{"model": "audio frame classifier", "input": "log_mel", "qk_norm": false}
Rows from block 4 of a small audio frame classifier, named by matrix and row number. Rows with one number belong to one neuron. Each number is 200 + 40 x the weight over its row's rms, rounded and kept within 0 to 999. All counts start at 0.
Before each neuron's rows are labels from the 100 clips, of 14976, where the neuron reaches its highest value: "top examples" is what is common among them. Only what is clearly more common there than usual is listed. The data: synthesized solo parts of chorales (CocoChorales). In brackets: how many of the 100.
# fc1: second MLP up (model.blocks.4.mlp.fc1.weight, 640x160), inputs 80-159
# fc2: second MLP down (model.blocks.4.mlp.fc2.weight, 160x640, transposed), outputs 80-159

top examples: note G#4 (99); note A#4 (60); note G4 (53); oboe (39)
fc1.407,170,265,300,213,249,180,203,228,181,176,239,162,268,229,191,60,242,223,149,206,214,259,190,200,185,279,192,163,137,172,204,199,158,167,210,234,171,166,261,246,202,159,222,243,232,267,248,170,237,234,178,127,179,210,220,188,165,245,175,237,252,223,182,151,173,265,225,260,205,220,195,268,232,205,177,268,237,238,72,165
fc2.407,97,194,171,204,185,294,176,154,246,164,199,271,224,218,208,271,214,223,188,119,169,135,221,110,236,154,211,174,254,218,198,162,125,213,237,297,184,260,235,168,210,167,165,195,222,163,196,206,166,191,197,171,205,167,200,191,159,219,226,127,229,185,144,194,173,190,210,139,117,203,194,281,120,163,183,257,182,177,221,156

top examples: note F5 (100); violin (39); note D#5 (36); trumpet (29)
fc1.159,158,197,254,179,266,106,226,216,223,211,159,131,205,235,128,182,193,211,164,199,244,145,193,180,206,164,248,230,190,153,269,201,202,200,188,239,220,282,152,186,212,198,223,162,199,142,210,264,166,213,150,182,222,178,204,225,177,222,193,222,196,188,189,228,215,264,224,208,188,216,153,247,202,215,154,194,98,278,138,167
fc2.159,199,167,226,281,174,216,239,206,193,257,203,187,240,236,267,153,189,242,236,201,300,158,209,194,172,174,247,234,279,271,225,195,174,190,205,185,182,154,147,130,166,201,261,226,224,224,221,218,194,202,179,230,229,171,263,229,215,197,199,204,181,193,228,243,251,190,196,193,138,142,144,164,169,188,189,292,189,124,201,182

top examples: note F5 (98); note G5 (45); violin (40); trumpet (33)
fc1.84,207,255,237,218,271,192,212,250,153,145,192,170,187,183,132,158,181,204,188,148,188,197,199,233,258,243,297,166,228,226,243,154,165,169,303,247,180,157,102,202,234,164,171,174,191,174,176,199,219,126,153,134,193,251,152,166,252,229,199,305,211,176,118,227,157,321,170,168,171,242,182,215,216,210,167,251,141,205,185,192
fc2.84,172,112,126,337,176,130,206,188,161,240,232,247,237,170,221,182,197,155,205,159,202,198,168,202,232,166,220,198,214,190,219,198,200,215,206,181,161,193,176,244,201,239,154,201,144,277,230,151,159,190,244,204,116,173,227,204,159,120,130,238,163,191,153,168,184,269,214,240,183,196,156,210,179,199,188,190,213,145,218,202

top examples: note C5 (100); oboe (40); note D5 (29)
fc1.305,144,190,205,176,183,204,202,284,129,265,233,161,175,158,213,206,176,238,130,248,180,214,166,158,220,213,158,146,176,174,177,209,198,177,215,205,251,157,150,199,175,178,227,193,183,192,220,242,217,257,187,243,192,86,243,174,234,184,147,243,267,262,172,272,215,208,139,239,195,172,228,235,167,166,205,234,232,189,208,176
fc2.305,184,209,225,275,239,186,230,167,183,248,140,248,236,193,177,144,195,176,176,201,166,235,226,154,147,112,246,229,229,183,203,243,206,134,145,249,193,218,232,234,217,175,232,188,223,84,165,190,281,202,176,179,158,178,168,222,219,232,128,146,210,151,129,210,159,234,229,194,259,199,127,215,225,143,216,234,211,148,237,172

top examples: note C4 (80); tuba (42); note A#3 (33); note B3 (25)
fc1.190,270,193,242,194,174,163,103,247,232,237,164,132,208,172,175,238,146,226,116,158,145,146,186,220,236,221,238,183,117,154,181,186,272,208,135,221,182,90,123,236,174,175,199,220,242,218,170,199,197,160,144,266,188,190,243,240,202,216,217,152,180,136,202,208,278,203,148,218,150,192,197,202,222,248,206,185,131,159,148,201
fc2.190,265,180,225,205,173,232,197,134,226,220,191,233,204,192,92,182,157,202,162,160,172,120,208,185,246,217,157,184,139,222,137,199,136,231,245,149,232,104,156,146,230,171,174,198,204,235,237,206,178,164,191,224,302,143,217,219,192,239,185,133,244,103,167,240,234,221,189,262,171,153,187,218,220,207,182,226,227,242,210,221

top examples: note A3 (100); cello (60); note G3 (28); note B3 (26)
fc1.11,206,235,191,158,179,160,198,255,221,259,195,149,189,285,181,195,220,178,237,188,208,243,166,166,190,196,166,156,217,149,281,159,176,195,248,245,152,239,165,179,183,188,183,199,219,226,150,189,186,218,145,175,314,186,196,198,251,230,214,262,148,231,270,222,240,270,215,184,247,223,236,228,219,223,205,240,191,185,236,205
fc2.11,279,144,110,205,226,168,203,202,228,228,241,186,240,230,218,188,211,139,121,233,240,145,271,174,194,148,201,200,144,181,278,153,176,223,229,146,228,207,231,194,150,189,182,245,148,215,236,209,195,141,217,230,184,219,229,222,245,252,244,181,123,193,203,110,229,200,175,202,186,178,188,157,243,184,160,152,165,205,167,128

top examples: note F5 (99); note D#5 (63); trumpet (37); note G5 (33)
fc1.543,156,218,220,241,216,183,170,251,121,199,162,170,257,154,163,190,236,275,266,243,210,243,270,170,280,211,177,204,146,241,241,103,244,170,159,224,181,238,129,120,154,146,216,193,239,225,207,195,244,238,230,266,173,169,283,224,124,193,192,234,151,192,159,164,225,188,201,206,232,226,234,195,211,179,114,200,212,213,176,123
fc2.543,209,217,214,226,171,213,202,151,240,174,238,201,186,147,209,171,196,150,208,282,229,204,237,213,225,194,179,177,232,182,341,197,233,159,175,157,200,241,168,166,203,184,185,133,186,166,213,201,202,129,200,132,191,179,187,188,133,244,180,221,189,182,173,175,238,144,188,196,225,101,210,189,216,194,194,219,260,233,228,158

top examples: note C4 (100); note A#3 (57); cello (48); note D4 (33)
fc1.102,219,237,203,158,216,151,131,317,127,270,102,228,139,217,167,229,204,236,155,161,233,200,257,172,192,219,166,192,178,155,231,181,185,180,143,187,184,220,151,276,170,205,241,228,161,202,161,195,225,146,166,185,194,174,188,212,231,206,159,135,219,148,274,266,250,195,221,192,234,240,157,271,151,204,215,178,147,241,180,177
fc2.102,276,206,190,156,172,104,170,194,200,230,187,182,181,263,129,223,246,156,186,152,232,217,181,163,227,205,219,240,194,216,181,204,146,208,159,219,284,178,107,164,154,228,176,210,233,313,287,225,204,98,225,150,178,210,203,173,207,249,187,190,181,205,272,206,117,180,226,232,154,248,184,154,211,212,197,199,215,203,196,189

top examples: note C5 (91); note D5 (34); note C#5 (33); oboe (31)
fc1.428,182,174,204,210,293,160,232,191,138,202,193,208,109,210,138,227,236,172,198,202,194,192,216,248,233,250,199,238,195,232,298,260,169,160,197,207,317,177,171,197,217,202,219,140,200,199,152,161,206,196,232,253,190,185,199,204,282,189,162,273,182,265,172,186,234,248,171,214,180,256,252,173,203,270,264,258,159,158,191,218
fc2.428,279,169,216,133,245,182,232,196,127,174,144,192,156,187,210,162,199,233,211,159,247,89,273,187,231,228,212,217,232,240,299,138,204,185,196,238,239,228,143,125,250,207,240,183,156,202,245,207,213,268,215,207,298,196,244,212,180,208,178,216,209,215,180,236,251,244,208,214,165,188,101,165,236,227,131,214,225,143,176,137

top examples: note A#5 (100); note G#5 (47); violin (43); note G5 (39)
fc1.107,256,204,215,135,197,242,162,228,162,211,177,149,223,244,121,206,149,196,230,200,200,252,223,156,221,126,177,261,209,198,302,231,293,139,190,162,183,228,160,248,100,118,235,163,188,225,215,202,179,223,261,186,207,180,200,199,200,219,191,276,182,214,165,240,170,178,215,197,233,212,213,174,143,198,205,197,228,199,235,245
fc2.107,237,130,117,150,201,178,225,258,184,185,241,101,181,211,230,231,273,164,131,183,242,183,265,225,171,219,135,170,307,249,223,199,116,222,161,194,200,188,219,192,207,121,196,222,221,194,216,208,184,204,229,178,162,174,243,231,185,229,149,237,211,233,222,146,214,254,148,141,198,251,282,161,228,275,162,224,197,206,171,211

top examples: note A3 (100); tuba (44); note A#3 (34); instrument: cello (31)
fc1.7,230,219,213,89,250,223,187,212,203,153,99,184,108,182,150,220,211,143,160,196,222,228,229,177,156,247,196,203,233,144,199,194,189,268,248,222,209,200,216,174,189,165,166,253,192,195,164,259,216,172,182,167,165,190,198,284,202,139,234,251,206,179,177,142,200,189,209,176,234,193,200,172,125,188,196,208,207,196,132,206
fc2.7,205,191,236,220,264,220,118,178,253,253,259,189,168,158,251,277,155,243,158,168,233,159,118,253,273,139,212,178,151,202,155,178,202,175,142,96,188,234,158,212,140,226,209,245,177,258,206,187,187,261,166,222,204,248,182,245,220,218,195,189,158,225,164,180,180,242,174,168,155,147,230,175,231,213,206,212,134,208,214,252

top examples: note A#5 (100); note G5 (50); note G#5 (48); note A5 (38)
fc1.20,197,254,234,212,226,198,139,230,220,203,244,214,150,224,166,218,177,155,170,248,167,227,201,199,254,233,222,211,265,180,217,161,243,161,141,158,221,199,182,209,154,126,270,172,174,107,238,162,207,189,165,204,173,227,221,249,196,148,218,212,145,153,134,180,196,213,277,214,202,224,213,146,204,257,196,271,184,136,181,239
fc2.20,139,213,232,239,143,219,203,230,239,154,182,229,193,212,228,228,213,172,193,225,177,242,224,187,137,228,172,215,272,238,208,330,182,199,135,136,224,218,228,146,186,151,205,185,214,143,149,189,221,169,214,227,207,191,203,211,192,189,269,239,277,225,211,213,204,210,228,213,224,229,265,268,159,223,212,192,140,221,191,145

top examples: note C5 (100); note D5 (35); note B4 (35); violin (33)
fc1.128,198,161,216,262,192,232,155,266,143,203,211,163,160,170,169,203,233,167,172,223,157,195,282,232,186,209,208,115,170,215,212,233,213,124,195,185,212,181,79,193,184,220,218,197,219,166,283,233,174,260,237,169,208,146,255,239,217,281,167,291,168,212,165,210,193,226,247,160,186,164,200,234,184,177,163,165,223,154,263,158
fc2.128,240,268,176,232,213,181,178,224,100,190,182,216,154,200,213,167,226,265,179,187,225,223,211,203,259,258,167,162,184,285,281,199,191,223,219,184,232,202,157,252,161,191,305,138,239,272,177,157,247,267,166,274,198,204,247,155,183,145,196,257,208,230,210,178,194,273,197,190,204,199,149,206,212,297,180,252,208,222,193,171

top examples: note B4 (100); note C#5 (49); note A4 (33); flute (27)
fc1.56,240,221,207,229,239,233,151,232,182,201,164,179,101,169,180,140,180,170,202,227,276,208,213,223,276,177,194,147,220,210,270,130,171,240,229,194,102,212,149,255,74,163,216,164,160,223,132,217,203,151,224,184,196,203,246,240,195,174,146,218,157,209,231,129,175,232,263,182,250,266,205,229,176,232,162,158,101,187,193,193
fc2.56,178,207,214,182,191,188,201,156,197,138,252,126,201,204,224,258,213,170,222,224,201,121,231,185,246,205,202,229,178,184,210,179,169,208,234,191,214,265,163,221,152,261,275,227,149,200,200,161,226,175,184,233,173,185,241,195,253,216,254,160,130,165,216,179,165,247,115,252,173,210,203,201,192,139,221,170,215,203,218,159

top examples: note F#5 (91); flute (56); note E5 (46); note G#5 (29)
fc1.136,258,177,195,183,239,200,156,230,159,181,238,125,170,190,177,189,223,153,185,153,182,173,227,280,297,190,207,208,204,203,240,218,178,148,203,168,202,175,244,284,214,177,213,207,272,171,210,173,180,269,179,195,185,124,223,272,221,267,198,268,156,189,175,241,210,204,220,158,230,205,171,272,231,281,202,259,200,233,169,250
fc2.136,218,185,190,224,208,194,288,269,272,160,245,155,236,227,275,180,251,180,151,229,214,242,171,151,226,242,134,228,211,219,199,244,216,185,161,194,184,157,250,151,204,219,257,177,204,204,157,147,163,236,203,127,211,199,185,187,165,182,174,289,227,228,165,197,240,94,189,169,212,165,145,254,203,202,219,269,228,175,176,261

top examples: note D3 (90); note A3 (62); note G3 (37); bassoon (35)
fc1.93,159,263,131,189,145,236,308,242,179,192,223,215,168,194,204,146,184,156,116,198,146,188,231,202,210,231,166,187,221,204,191,219,230,146,176,155,203,193,125,213,183,192,186,261,187,202,217,236,222,167,150,133,201,159,215,311,149,244,125,264,259,183,152,250,284,232,226,215,181,195,220,220,191,179,192,221,157,164,172,212
fc2.93,189,226,170,160,246,230,211,154,183,222,262,265,152,206,189,183,118,153,140,211,172,183,203,178,245,206,150,162,168,191,202,159,126,193,210,267,172,246,232,212,193,233,187,189,177,253,206,187,139,217,213,216,238,154,246,170,204,171,169,131,245,171,249,115,140,258,231,146,210,216,164,234,228,224,164,226,226,176,293,191

top examples: note C5 (97); note A#4 (47); horn (35); oboe (31)
fc1.341,189,213,179,184,203,158,269,250,200,268,221,250,198,195,163,179,146,210,93,224,119,137,220,209,183,235,206,216,220,248,196,217,195,172,267,142,216,157,154,202,151,157,261,161,158,201,172,185,275,204,147,238,204,256,262,180,231,246,196,198,224,191,185,145,185,294,231,282,146,281,190,156,182,259,224,190,233,176,254,209
fc2.341,173,218,179,236,158,113,258,230,161,279,222,253,186,213,282,236,171,160,204,198,245,187,203,215,137,133,214,203,211,218,199,223,159,149,210,297,239,205,164,178,198,158,237,142,220,208,256,189,248,218,214,210,180,87,243,260,266,178,165,249,218,219,177,204,203,237,170,198,206,238,137,219,221,213,189,220,211,104,196,163

top examples: note F3 (100); cello (48); bassoon (41); note G3 (32)
fc1.144,103,194,217,169,217,263,147,214,136,149,221,162,165,199,93,220,184,182,239,237,165,222,178,226,240,206,207,160,155,147,288,192,232,179,184,172,211,232,215,173,249,217,245,189,163,227,128,197,144,187,192,225,146,128,220,266,189,197,195,226,143,190,156,228,192,194,234,173,192,192,192,215,208,205,208,182,156,184,178,181
fc2.144,171,211,205,163,196,176,164,260,233,184,224,255,194,184,218,165,202,152,201,187,200,202,201,180,197,246,118,205,234,78,138,175,213,251,194,245,191,203,189,138,205,233,151,210,157,267,148,137,198,178,195,193,233,229,192,265,199,222,193,221,140,193,175,226,158,231,211,193,237,290,218,164,177,179,320,152,282,242,125,217

top examples: note B4 (90); note A4 (31); note C#5 (31); oboe (29)
fc1.61,211,281,189,156,224,213,143,219,163,254,189,162,171,173,185,187,205,236,210,151,160,203,137,236,232,186,133,236,205,153,219,201,240,197,198,231,134,214,69,201,157,228,225,225,243,191,209,216,251,282,160,166,229,206,226,203,196,236,212,215,187,111,197,171,215,272,194,216,218,187,203,198,148,253,226,242,206,157,185,207
fc2.61,141,171,235,162,199,188,145,151,199,204,261,207,162,160,239,208,220,147,150,146,162,206,178,185,229,125,143,201,170,240,187,203,133,131,230,261,148,229,228,212,126,275,181,179,186,227,157,246,213,136,191,177,262,246,235,247,220,176,283,193,187,218,202,107,164,217,210,192,197,207,182,159,305,182,249,172,244,115,179,144

top examples: note G#4 (100); note A#4 (61); note F#4 (37); viola (25)
fc1.161,149,176,163,252,150,187,238,221,204,202,187,187,226,252,200,186,187,143,188,191,196,217,250,243,212,208,185,239,208,196,191,162,167,248,276,333,197,208,137,273,150,175,224,252,178,206,229,215,197,217,167,201,258,188,213,211,153,204,143,235,185,199,155,215,227,263,202,173,225,220,179,157,164,201,196,167,122,209,147,170
fc2.161,202,217,277,220,268,312,239,142,192,173,132,162,247,239,210,173,166,203,220,269,194,205,179,164,153,176,184,189,183,299,297,248,222,118,186,234,204,196,187,206,171,193,196,163,188,249,197,226,220,191,207,192,212,219,246,223,202,266,215,149,153,165,268,165,144,187,241,171,217,177,253,129,207,220,219,269,237,202,189,157

top examples: note C4 (45); note A#4 (35); cello (32)
fc1.552,216,240,172,160,187,164,208,239,208,227,156,186,183,202,159,192,157,218,259,234,157,197,232,242,223,216,184,167,169,265,188,254,205,189,211,159,219,173,225,161,212,187,300,210,228,267,260,269,308,155,252,206,192,195,237,170,195,222,197,217,190,230,227,132,215,244,216,240,198,257,176,168,201,250,208,230,216,197,187,238
fc2.552,206,227,166,139,178,171,195,225,209,150,209,185,102,164,160,184,125,250,154,195,258,161,196,243,156,111,220,226,118,187,151,332,226,215,217,232,123,208,249,234,233,262,164,215,192,224,138,164,218,195,193,211,188,217,189,221,114,224,196,106,209,184,239,224,171,211,154,188,236,218,150,186,159,157,248,207,142,178,127,140

top examples: note D3 (96); note A3 (53); bassoon (44); note G3 (38)
fc1.376,182,224,199,203,187,175,185,207,198,178,278,103,194,208,184,146,156,174,142,161,186,235,174,227,249,259,165,231,205,211,229,208,225,150,205,183,237,192,216,190,140,160,259,242,178,192,242,231,191,146,118,231,149,159,216,219,267,247,226,231,141,195,226,264,191,238,234,232,163,265,201,234,242,183,178,294,171,241,184,180
fc2.376,228,198,210,238,126,145,190,257,211,271,176,212,210,212,201,142,262,148,211,166,84,204,184,228,219,253,171,234,221,186,156,291,181,215,229,154,206,203,126,176,229,93,299,131,140,158,260,187,234,177,245,157,219,201,208,225,186,213,214,190,115,253,88,260,224,184,228,145,207,253,250,224,293,264,212,231,177,154,183,275

top examples: note F5 (100); note D#5 (49); trumpet (34)
fc1.536,199,189,192,227,237,86,184,235,201,282,167,181,203,303,180,259,187,199,248,206,278,149,275,213,208,162,238,109,200,187,227,201,194,187,199,268,211,235,135,226,148,212,201,198,201,202,269,186,212,247,203,234,166,163,222,310,173,216,187,229,218,207,168,218,213,225,191,191,217,234,91,162,155,229,189,272,204,175,226,209
fc2.536,189,145,182,293,172,216,176,188,262,139,157,109,183,208,209,156,228,235,211,195,271,191,167,210,198,277,214,178,203,230,227,199,196,229,185,169,186,192,194,129,185,221,217,258,187,202,149,208,192,243,232,190,169,206,258,280,172,182,222,247,140,142,160,207,233,177,219,167,174,222,178,169,196,188,184,217,198,165,193,198

top examples: note C4 (47); cello (34)
fc1.301,146,173,207,224,223,161,224,241,222,215,232,179,149,197,199,251,128,172,226,173,231,134,207,189,212,224,193,178,186,141,153,242,211,205,257,207,193,180,168,251,193,151,214,229,222,235,195,252,145,192,237,254,176,196,212,165,194,196,103,269,209,271,137,204,188,273,186,185,161,216,202,250,219,177,176,237,122,197,207,197
fc2.301,265,210,190,231,249,130,196,179,232,164,216,209,196,165,193,248,259,210,249,160,240,100,214,195,158,195,203,268,215,168,230,201,288,225,228,146,204,175,275,236,189,249,196,242,184,223,183,158,210,181,226,171,262,208,195,197,203,199,247,189,175,132,265,195,115,258,292,209,213,221,231,187,195,126,149,178,225,243,197,204

top examples: note A#5 (50); note G#5 (27); trumpet (26); note G5 (25)
fc1.327,160,257,171,168,222,223,223,334,123,167,200,100,178,225,183,192,186,199,202,203,153,160,291,207,235,207,200,181,192,218,224,205,261,186,205,156,201,241,138,223,122,176,206,276,257,177,225,260,201,214,184,170,247,186,145,230,246,171,123,253,195,231,155,159,192,227,231,177,220,187,199,229,213,270,174,278,195,186,241,199
fc2.327,155,236,239,228,190,154,148,243,159,210,157,160,112,163,179,252,200,239,217,234,142,185,205,225,209,173,235,210,205,143,174,225,259,245,194,202,225,222,215,196,235,201,258,154,215,155,202,174,224,100,254,145,192,269,222,223,131,233,154,218,205,252,169,219,195,202,181,218,229,222,257,294,154,249,253,140,216,258,170,183

top examples: note D3 (100); cello (67); note A3 (50); note G3 (29)
fc1.50,206,219,230,199,231,194,221,224,189,246,154,46,245,133,92,200,252,115,147,238,226,251,177,184,237,223,218,157,243,259,200,203,197,199,226,219,236,179,164,226,151,197,261,208,225,218,237,170,261,202,131,259,227,234,228,190,251,243,205,300,165,233,143,231,175,201,206,265,214,231,238,159,159,224,219,190,114,190,214,266
fc2.50,183,217,265,246,236,203,215,252,180,258,209,252,278,224,241,128,161,238,184,214,149,172,172,170,206,199,296,97,144,229,254,199,209,134,128,224,157,286,213,196,180,123,254,229,178,194,205,196,216,296,190,260,179,170,290,286,200,228,179,172,171,205,165,178,148,191,229,229,246,207,218,142,189,228,147,235,174,198,194,87

top examples: note G#4 (100); horn (46); note A#4 (31)
fc1.67,180,262,138,255,154,250,271,180,208,185,189,135,195,239,214,161,184,130,105,183,217,279,159,205,150,260,141,109,174,232,221,136,233,196,192,223,224,185,211,172,236,185,193,214,242,175,262,205,178,209,237,152,224,201,242,185,179,237,172,191,241,239,178,207,169,243,209,244,259,121,213,167,146,204,207,160,173,186,202,239
fc2.67,221,167,145,191,242,234,185,263,225,226,127,210,170,202,186,241,157,220,203,270,251,182,229,174,205,236,224,169,284,225,206,263,189,256,272,197,276,278,206,186,165,246,196,146,219,241,160,167,185,215,231,105,206,136,223,340,195,187,165,180,226,191,176,203,216,194,220,190,154,198,202,164,218,164,129,177,151,255,216,135

top examples: note F3 (100); cello (46); note G3 (41); tuba (31)
fc1.96,156,216,202,195,118,143,163,221,202,211,216,181,201,248,134,211,113,280,242,214,254,178,295,257,218,166,236,176,135,211,214,180,187,190,280,206,164,237,177,161,180,138,200,161,186,126,215,190,242,157,199,252,167,196,269,281,180,186,175,224,158,263,176,188,185,266,176,210,242,193,225,208,171,163,212,215,265,199,190,176
fc2.96,202,175,183,215,190,157,263,213,212,310,190,223,232,203,269,249,224,226,202,190,201,138,221,267,156,212,267,191,218,196,231,214,224,239,223,164,233,234,150,162,194,231,257,242,166,192,175,195,215,234,186,239,217,180,281,220,192,173,201,186,163,186,176,186,245,179,159,213,188,248,180,185,222,162,151,202,255,133,146,165

top examples: note B4 (80); oboe (61); note A4 (30)
fc1.431,188,323,170,249,228,204,198,214,171,243,208,162,159,129,217,192,206,152,191,157,164,258,162,244,196,210,131,248,194,221,276,181,236,210,216,185,190,200,136,210,242,66,201,277,220,213,175,199,292,204,175,203,166,151,299,159,177,158,178,175,218,158,245,188,245,159,256,186,205,187,260,182,207,210,208,241,194,198,204,220
fc2.431,166,212,166,163,197,220,240,188,176,167,214,231,150,236,242,221,192,221,245,179,177,240,227,184,243,261,187,198,190,231,247,183,269,220,258,196,220,166,160,216,144,256,221,176,199,201,239,190,200,227,238,288,195,192,223,198,194,130,264,174,224,123,177,216,265,187,166,186,230,174,262,189,195,184,164,143,225,187,212,177

top examples: note D3 (88); note A3 (56); note G3 (52); bassoon (39)
fc1.435,186,223,147,208,135,193,179,307,187,260,248,132,237,180,172,199,248,142,121,234,142,271,206,218,158,195,129,187,200,192,207,189,142,264,163,191,228,183,198,179,156,172,239,248,268,200,287,179,238,160,210,172,220,252,219,142,251,174,202,183,167,256,194,226,184,206,166,243,169,191,234,191,176,133,151,173,173,179,166,217
fc2.435,183,212,186,167,173,189,208,233,173,234,179,178,198,228,225,191,245,157,186,165,176,230,198,187,174,158,201,197,117,194,117,229,160,202,285,178,193,202,156,222,150,167,173,200,208,184,211,189,221,211,196,228,228,200,217,320,236,89,205,177,176,208,231,227,205,232,245,211,308,294,199,196,174,231,310,213,227,214,191,240

top examples: note F3 (100); bassoon (39); note A#3 (39); note G3 (37)
fc1.285,212,205,224,176,194,150,232,298,107,220,152,136,214,230,172,206,127,225,198,214,163,210,197,220,243,236,161,175,186,189,214,200,192,219,208,178,116,183,243,276,172,90,236,217,231,149,176,156,180,197,185,169,219,199,185,184,176,162,159,252,277,213,142,239,255,238,245,235,257,222,256,209,227,205,174,241,255,195,189,186
fc2.285,185,136,185,214,260,221,216,222,183,171,216,131,136,164,218,214,261,161,210,271,213,231,198,213,209,224,201,176,182,169,233,276,212,238,169,228,176,225,216,268,209,190,238,243,166,234,144,171,118,275,236,271,169,209,195,158,225,155,196,256,213,212,190,191,159,182,170,224,206,274,179,199,120,201,223,167,224,244,236,152

top examples: note F5 (54); note B4 (26); note C#5 (25)
fc1.245,192,257,130,151,175,171,161,235,179,298,206,169,199,205,141,195,180,232,218,199,180,142,172,176,210,177,197,215,145,241,297,228,283,244,215,203,233,212,162,153,212,213,213,209,177,179,226,273,146,195,246,185,179,154,255,176,183,207,227,201,223,149,201,260,234,223,229,212,132,255,230,189,123,181,174,190,128,163,147,156
fc2.245,185,262,231,194,206,216,183,196,186,209,172,200,206,106,191,195,221,179,267,234,178,184,268,148,214,213,238,234,222,134,222,283,225,140,210,183,230,173,169,214,159,192,188,221,228,225,182,260,222,227,184,268,228,173,219,245,139,203,255,254,189,184,189,188,198,169,194,195,232,219,121,176,266,271,244,152,178,198,190,201

top examples: note B4 (100); oboe (49); note C#5 (26); note A4 (25)
fc1.89,226,207,201,223,224,288,234,168,146,208,208,181,127,223,184,166,147,217,170,227,193,191,140,183,276,182,232,242,171,283,196,183,208,173,177,187,171,216,125,214,127,203,217,168,230,242,210,193,252,261,231,220,181,192,244,255,121,127,148,167,201,221,219,148,222,255,164,243,220,230,292,169,155,139,172,221,239,129,220,126
fc2.89,169,202,223,239,217,163,263,167,133,149,226,146,135,148,212,236,197,133,173,213,222,232,281,212,253,158,160,209,176,159,241,228,175,160,172,216,203,248,168,259,169,174,225,126,184,217,192,268,238,184,234,162,125,263,233,199,150,172,175,218,235,249,184,165,102,226,173,272,155,228,152,188,226,170,160,162,234,228,261,175

top examples: note B4 (100); oboe (34); note A4 (26); horn (25)
fc1.119,221,282,203,234,188,209,197,195,184,183,173,165,144,174,130,197,174,220,171,169,139,224,170,260,151,242,182,202,168,231,263,180,233,158,218,265,140,271,145,194,212,216,218,185,241,135,237,209,184,218,170,214,190,233,231,187,186,176,202,272,198,172,185,173,146,207,126,200,181,201,208,172,123,174,163,144,190,200,257,246
fc2.119,184,255,227,235,189,208,190,106,133,125,222,246,164,172,250,261,187,163,129,214,175,229,262,154,217,269,206,261,226,215,230,240,141,186,263,197,190,201,138,138,72,225,179,122,248,261,192,138,235,208,204,196,179,115,225,165,247,205,218,177,247,170,286,185,140,191,109,202,219,143,192,148,230,191,158,157,222,231,195,138

top examples: note C5 (99); note A#4 (52); note D5 (41); oboe (28)
fc1.36,186,228,228,191,200,141,281,224,171,264,154,171,189,177,162,212,183,158,196,155,176,251,154,290,217,263,179,164,210,171,263,216,176,201,160,181,207,209,149,222,169,142,239,240,275,132,203,259,218,217,114,121,214,184,148,204,213,223,159,210,149,199,204,145,187,286,259,274,241,286,239,142,219,147,201,215,170,194,273,255
fc2.36,256,205,146,197,209,110,269,177,150,260,179,172,112,220,151,207,185,204,155,221,107,132,200,161,207,191,189,169,167,161,128,162,152,201,232,225,182,193,190,175,209,226,212,248,179,174,265,182,225,212,246,217,239,197,260,208,181,166,235,223,219,278,206,158,136,223,160,182,222,204,212,153,201,222,183,176,227,121,212,242

top examples: note F#5 (99); flute (55); note E5 (47); note G#5 (26)
fc1.382,189,222,131,150,220,231,234,288,197,173,203,120,136,229,144,201,164,197,198,294,239,197,206,218,248,142,201,172,205,203,224,221,275,190,204,145,243,147,182,243,148,174,170,216,259,221,224,214,167,199,181,154,217,185,240,181,233,257,217,235,216,227,240,136,256,214,257,181,146,124,168,215,180,247,216,184,105,146,192,206
fc2.382,201,240,169,94,219,209,222,201,253,191,273,229,177,178,175,224,201,255,138,262,120,188,205,193,259,211,263,268,218,262,275,222,181,169,202,285,176,193,203,220,155,251,232,284,196,188,176,140,185,207,199,195,216,198,212,238,140,147,128,218,245,249,241,185,187,197,174,139,149,145,142,244,290,234,161,189,240,219,231,262

top examples: note C4 (100); note A#3 (32); double bass (30)
fc1.289,230,247,193,158,230,184,113,202,182,255,229,248,181,167,109,218,140,107,154,217,184,146,228,240,229,177,188,181,145,101,213,129,247,150,193,175,170,205,162,276,219,181,123,288,162,209,220,216,256,147,200,187,125,233,165,192,227,204,174,216,140,172,220,257,191,297,196,229,201,254,191,184,192,161,212,101,218,264,131,205
fc2.289,209,249,173,179,198,205,135,197,194,233,153,204,217,244,128,185,253,212,199,109,217,117,258,154,197,154,161,147,170,165,134,236,170,164,190,214,206,143,113,227,137,224,179,252,178,196,199,253,189,67,229,213,216,258,202,225,230,157,136,158,143,195,236,195,153,232,227,184,190,239,184,121,197,212,249,158,206,250,114,204

top examples: note G#4 (100); note A#4 (39); note F#4 (25)
fc1.389,219,145,163,191,166,206,195,237,156,203,230,195,214,260,210,242,161,203,173,215,175,234,236,163,209,219,213,153,148,245,246,226,193,139,147,201,254,226,135,192,132,227,203,244,243,175,218,194,175,261,200,179,225,214,260,209,132,189,134,199,190,250,188,252,151,307,253,209,203,201,203,231,211,166,147,215,181,207,219,94
fc2.389,187,150,234,163,278,228,188,246,257,187,164,184,247,205,192,252,209,193,226,192,267,258,264,181,158,273,161,265,229,197,170,197,176,255,239,273,257,225,241,200,227,265,173,175,208,221,175,228,177,183,205,254,177,237,235,243,167,169,226,210,231,129,181,166,165,226,238,163,247,216,208,248,252,178,249,179,218,210,205,112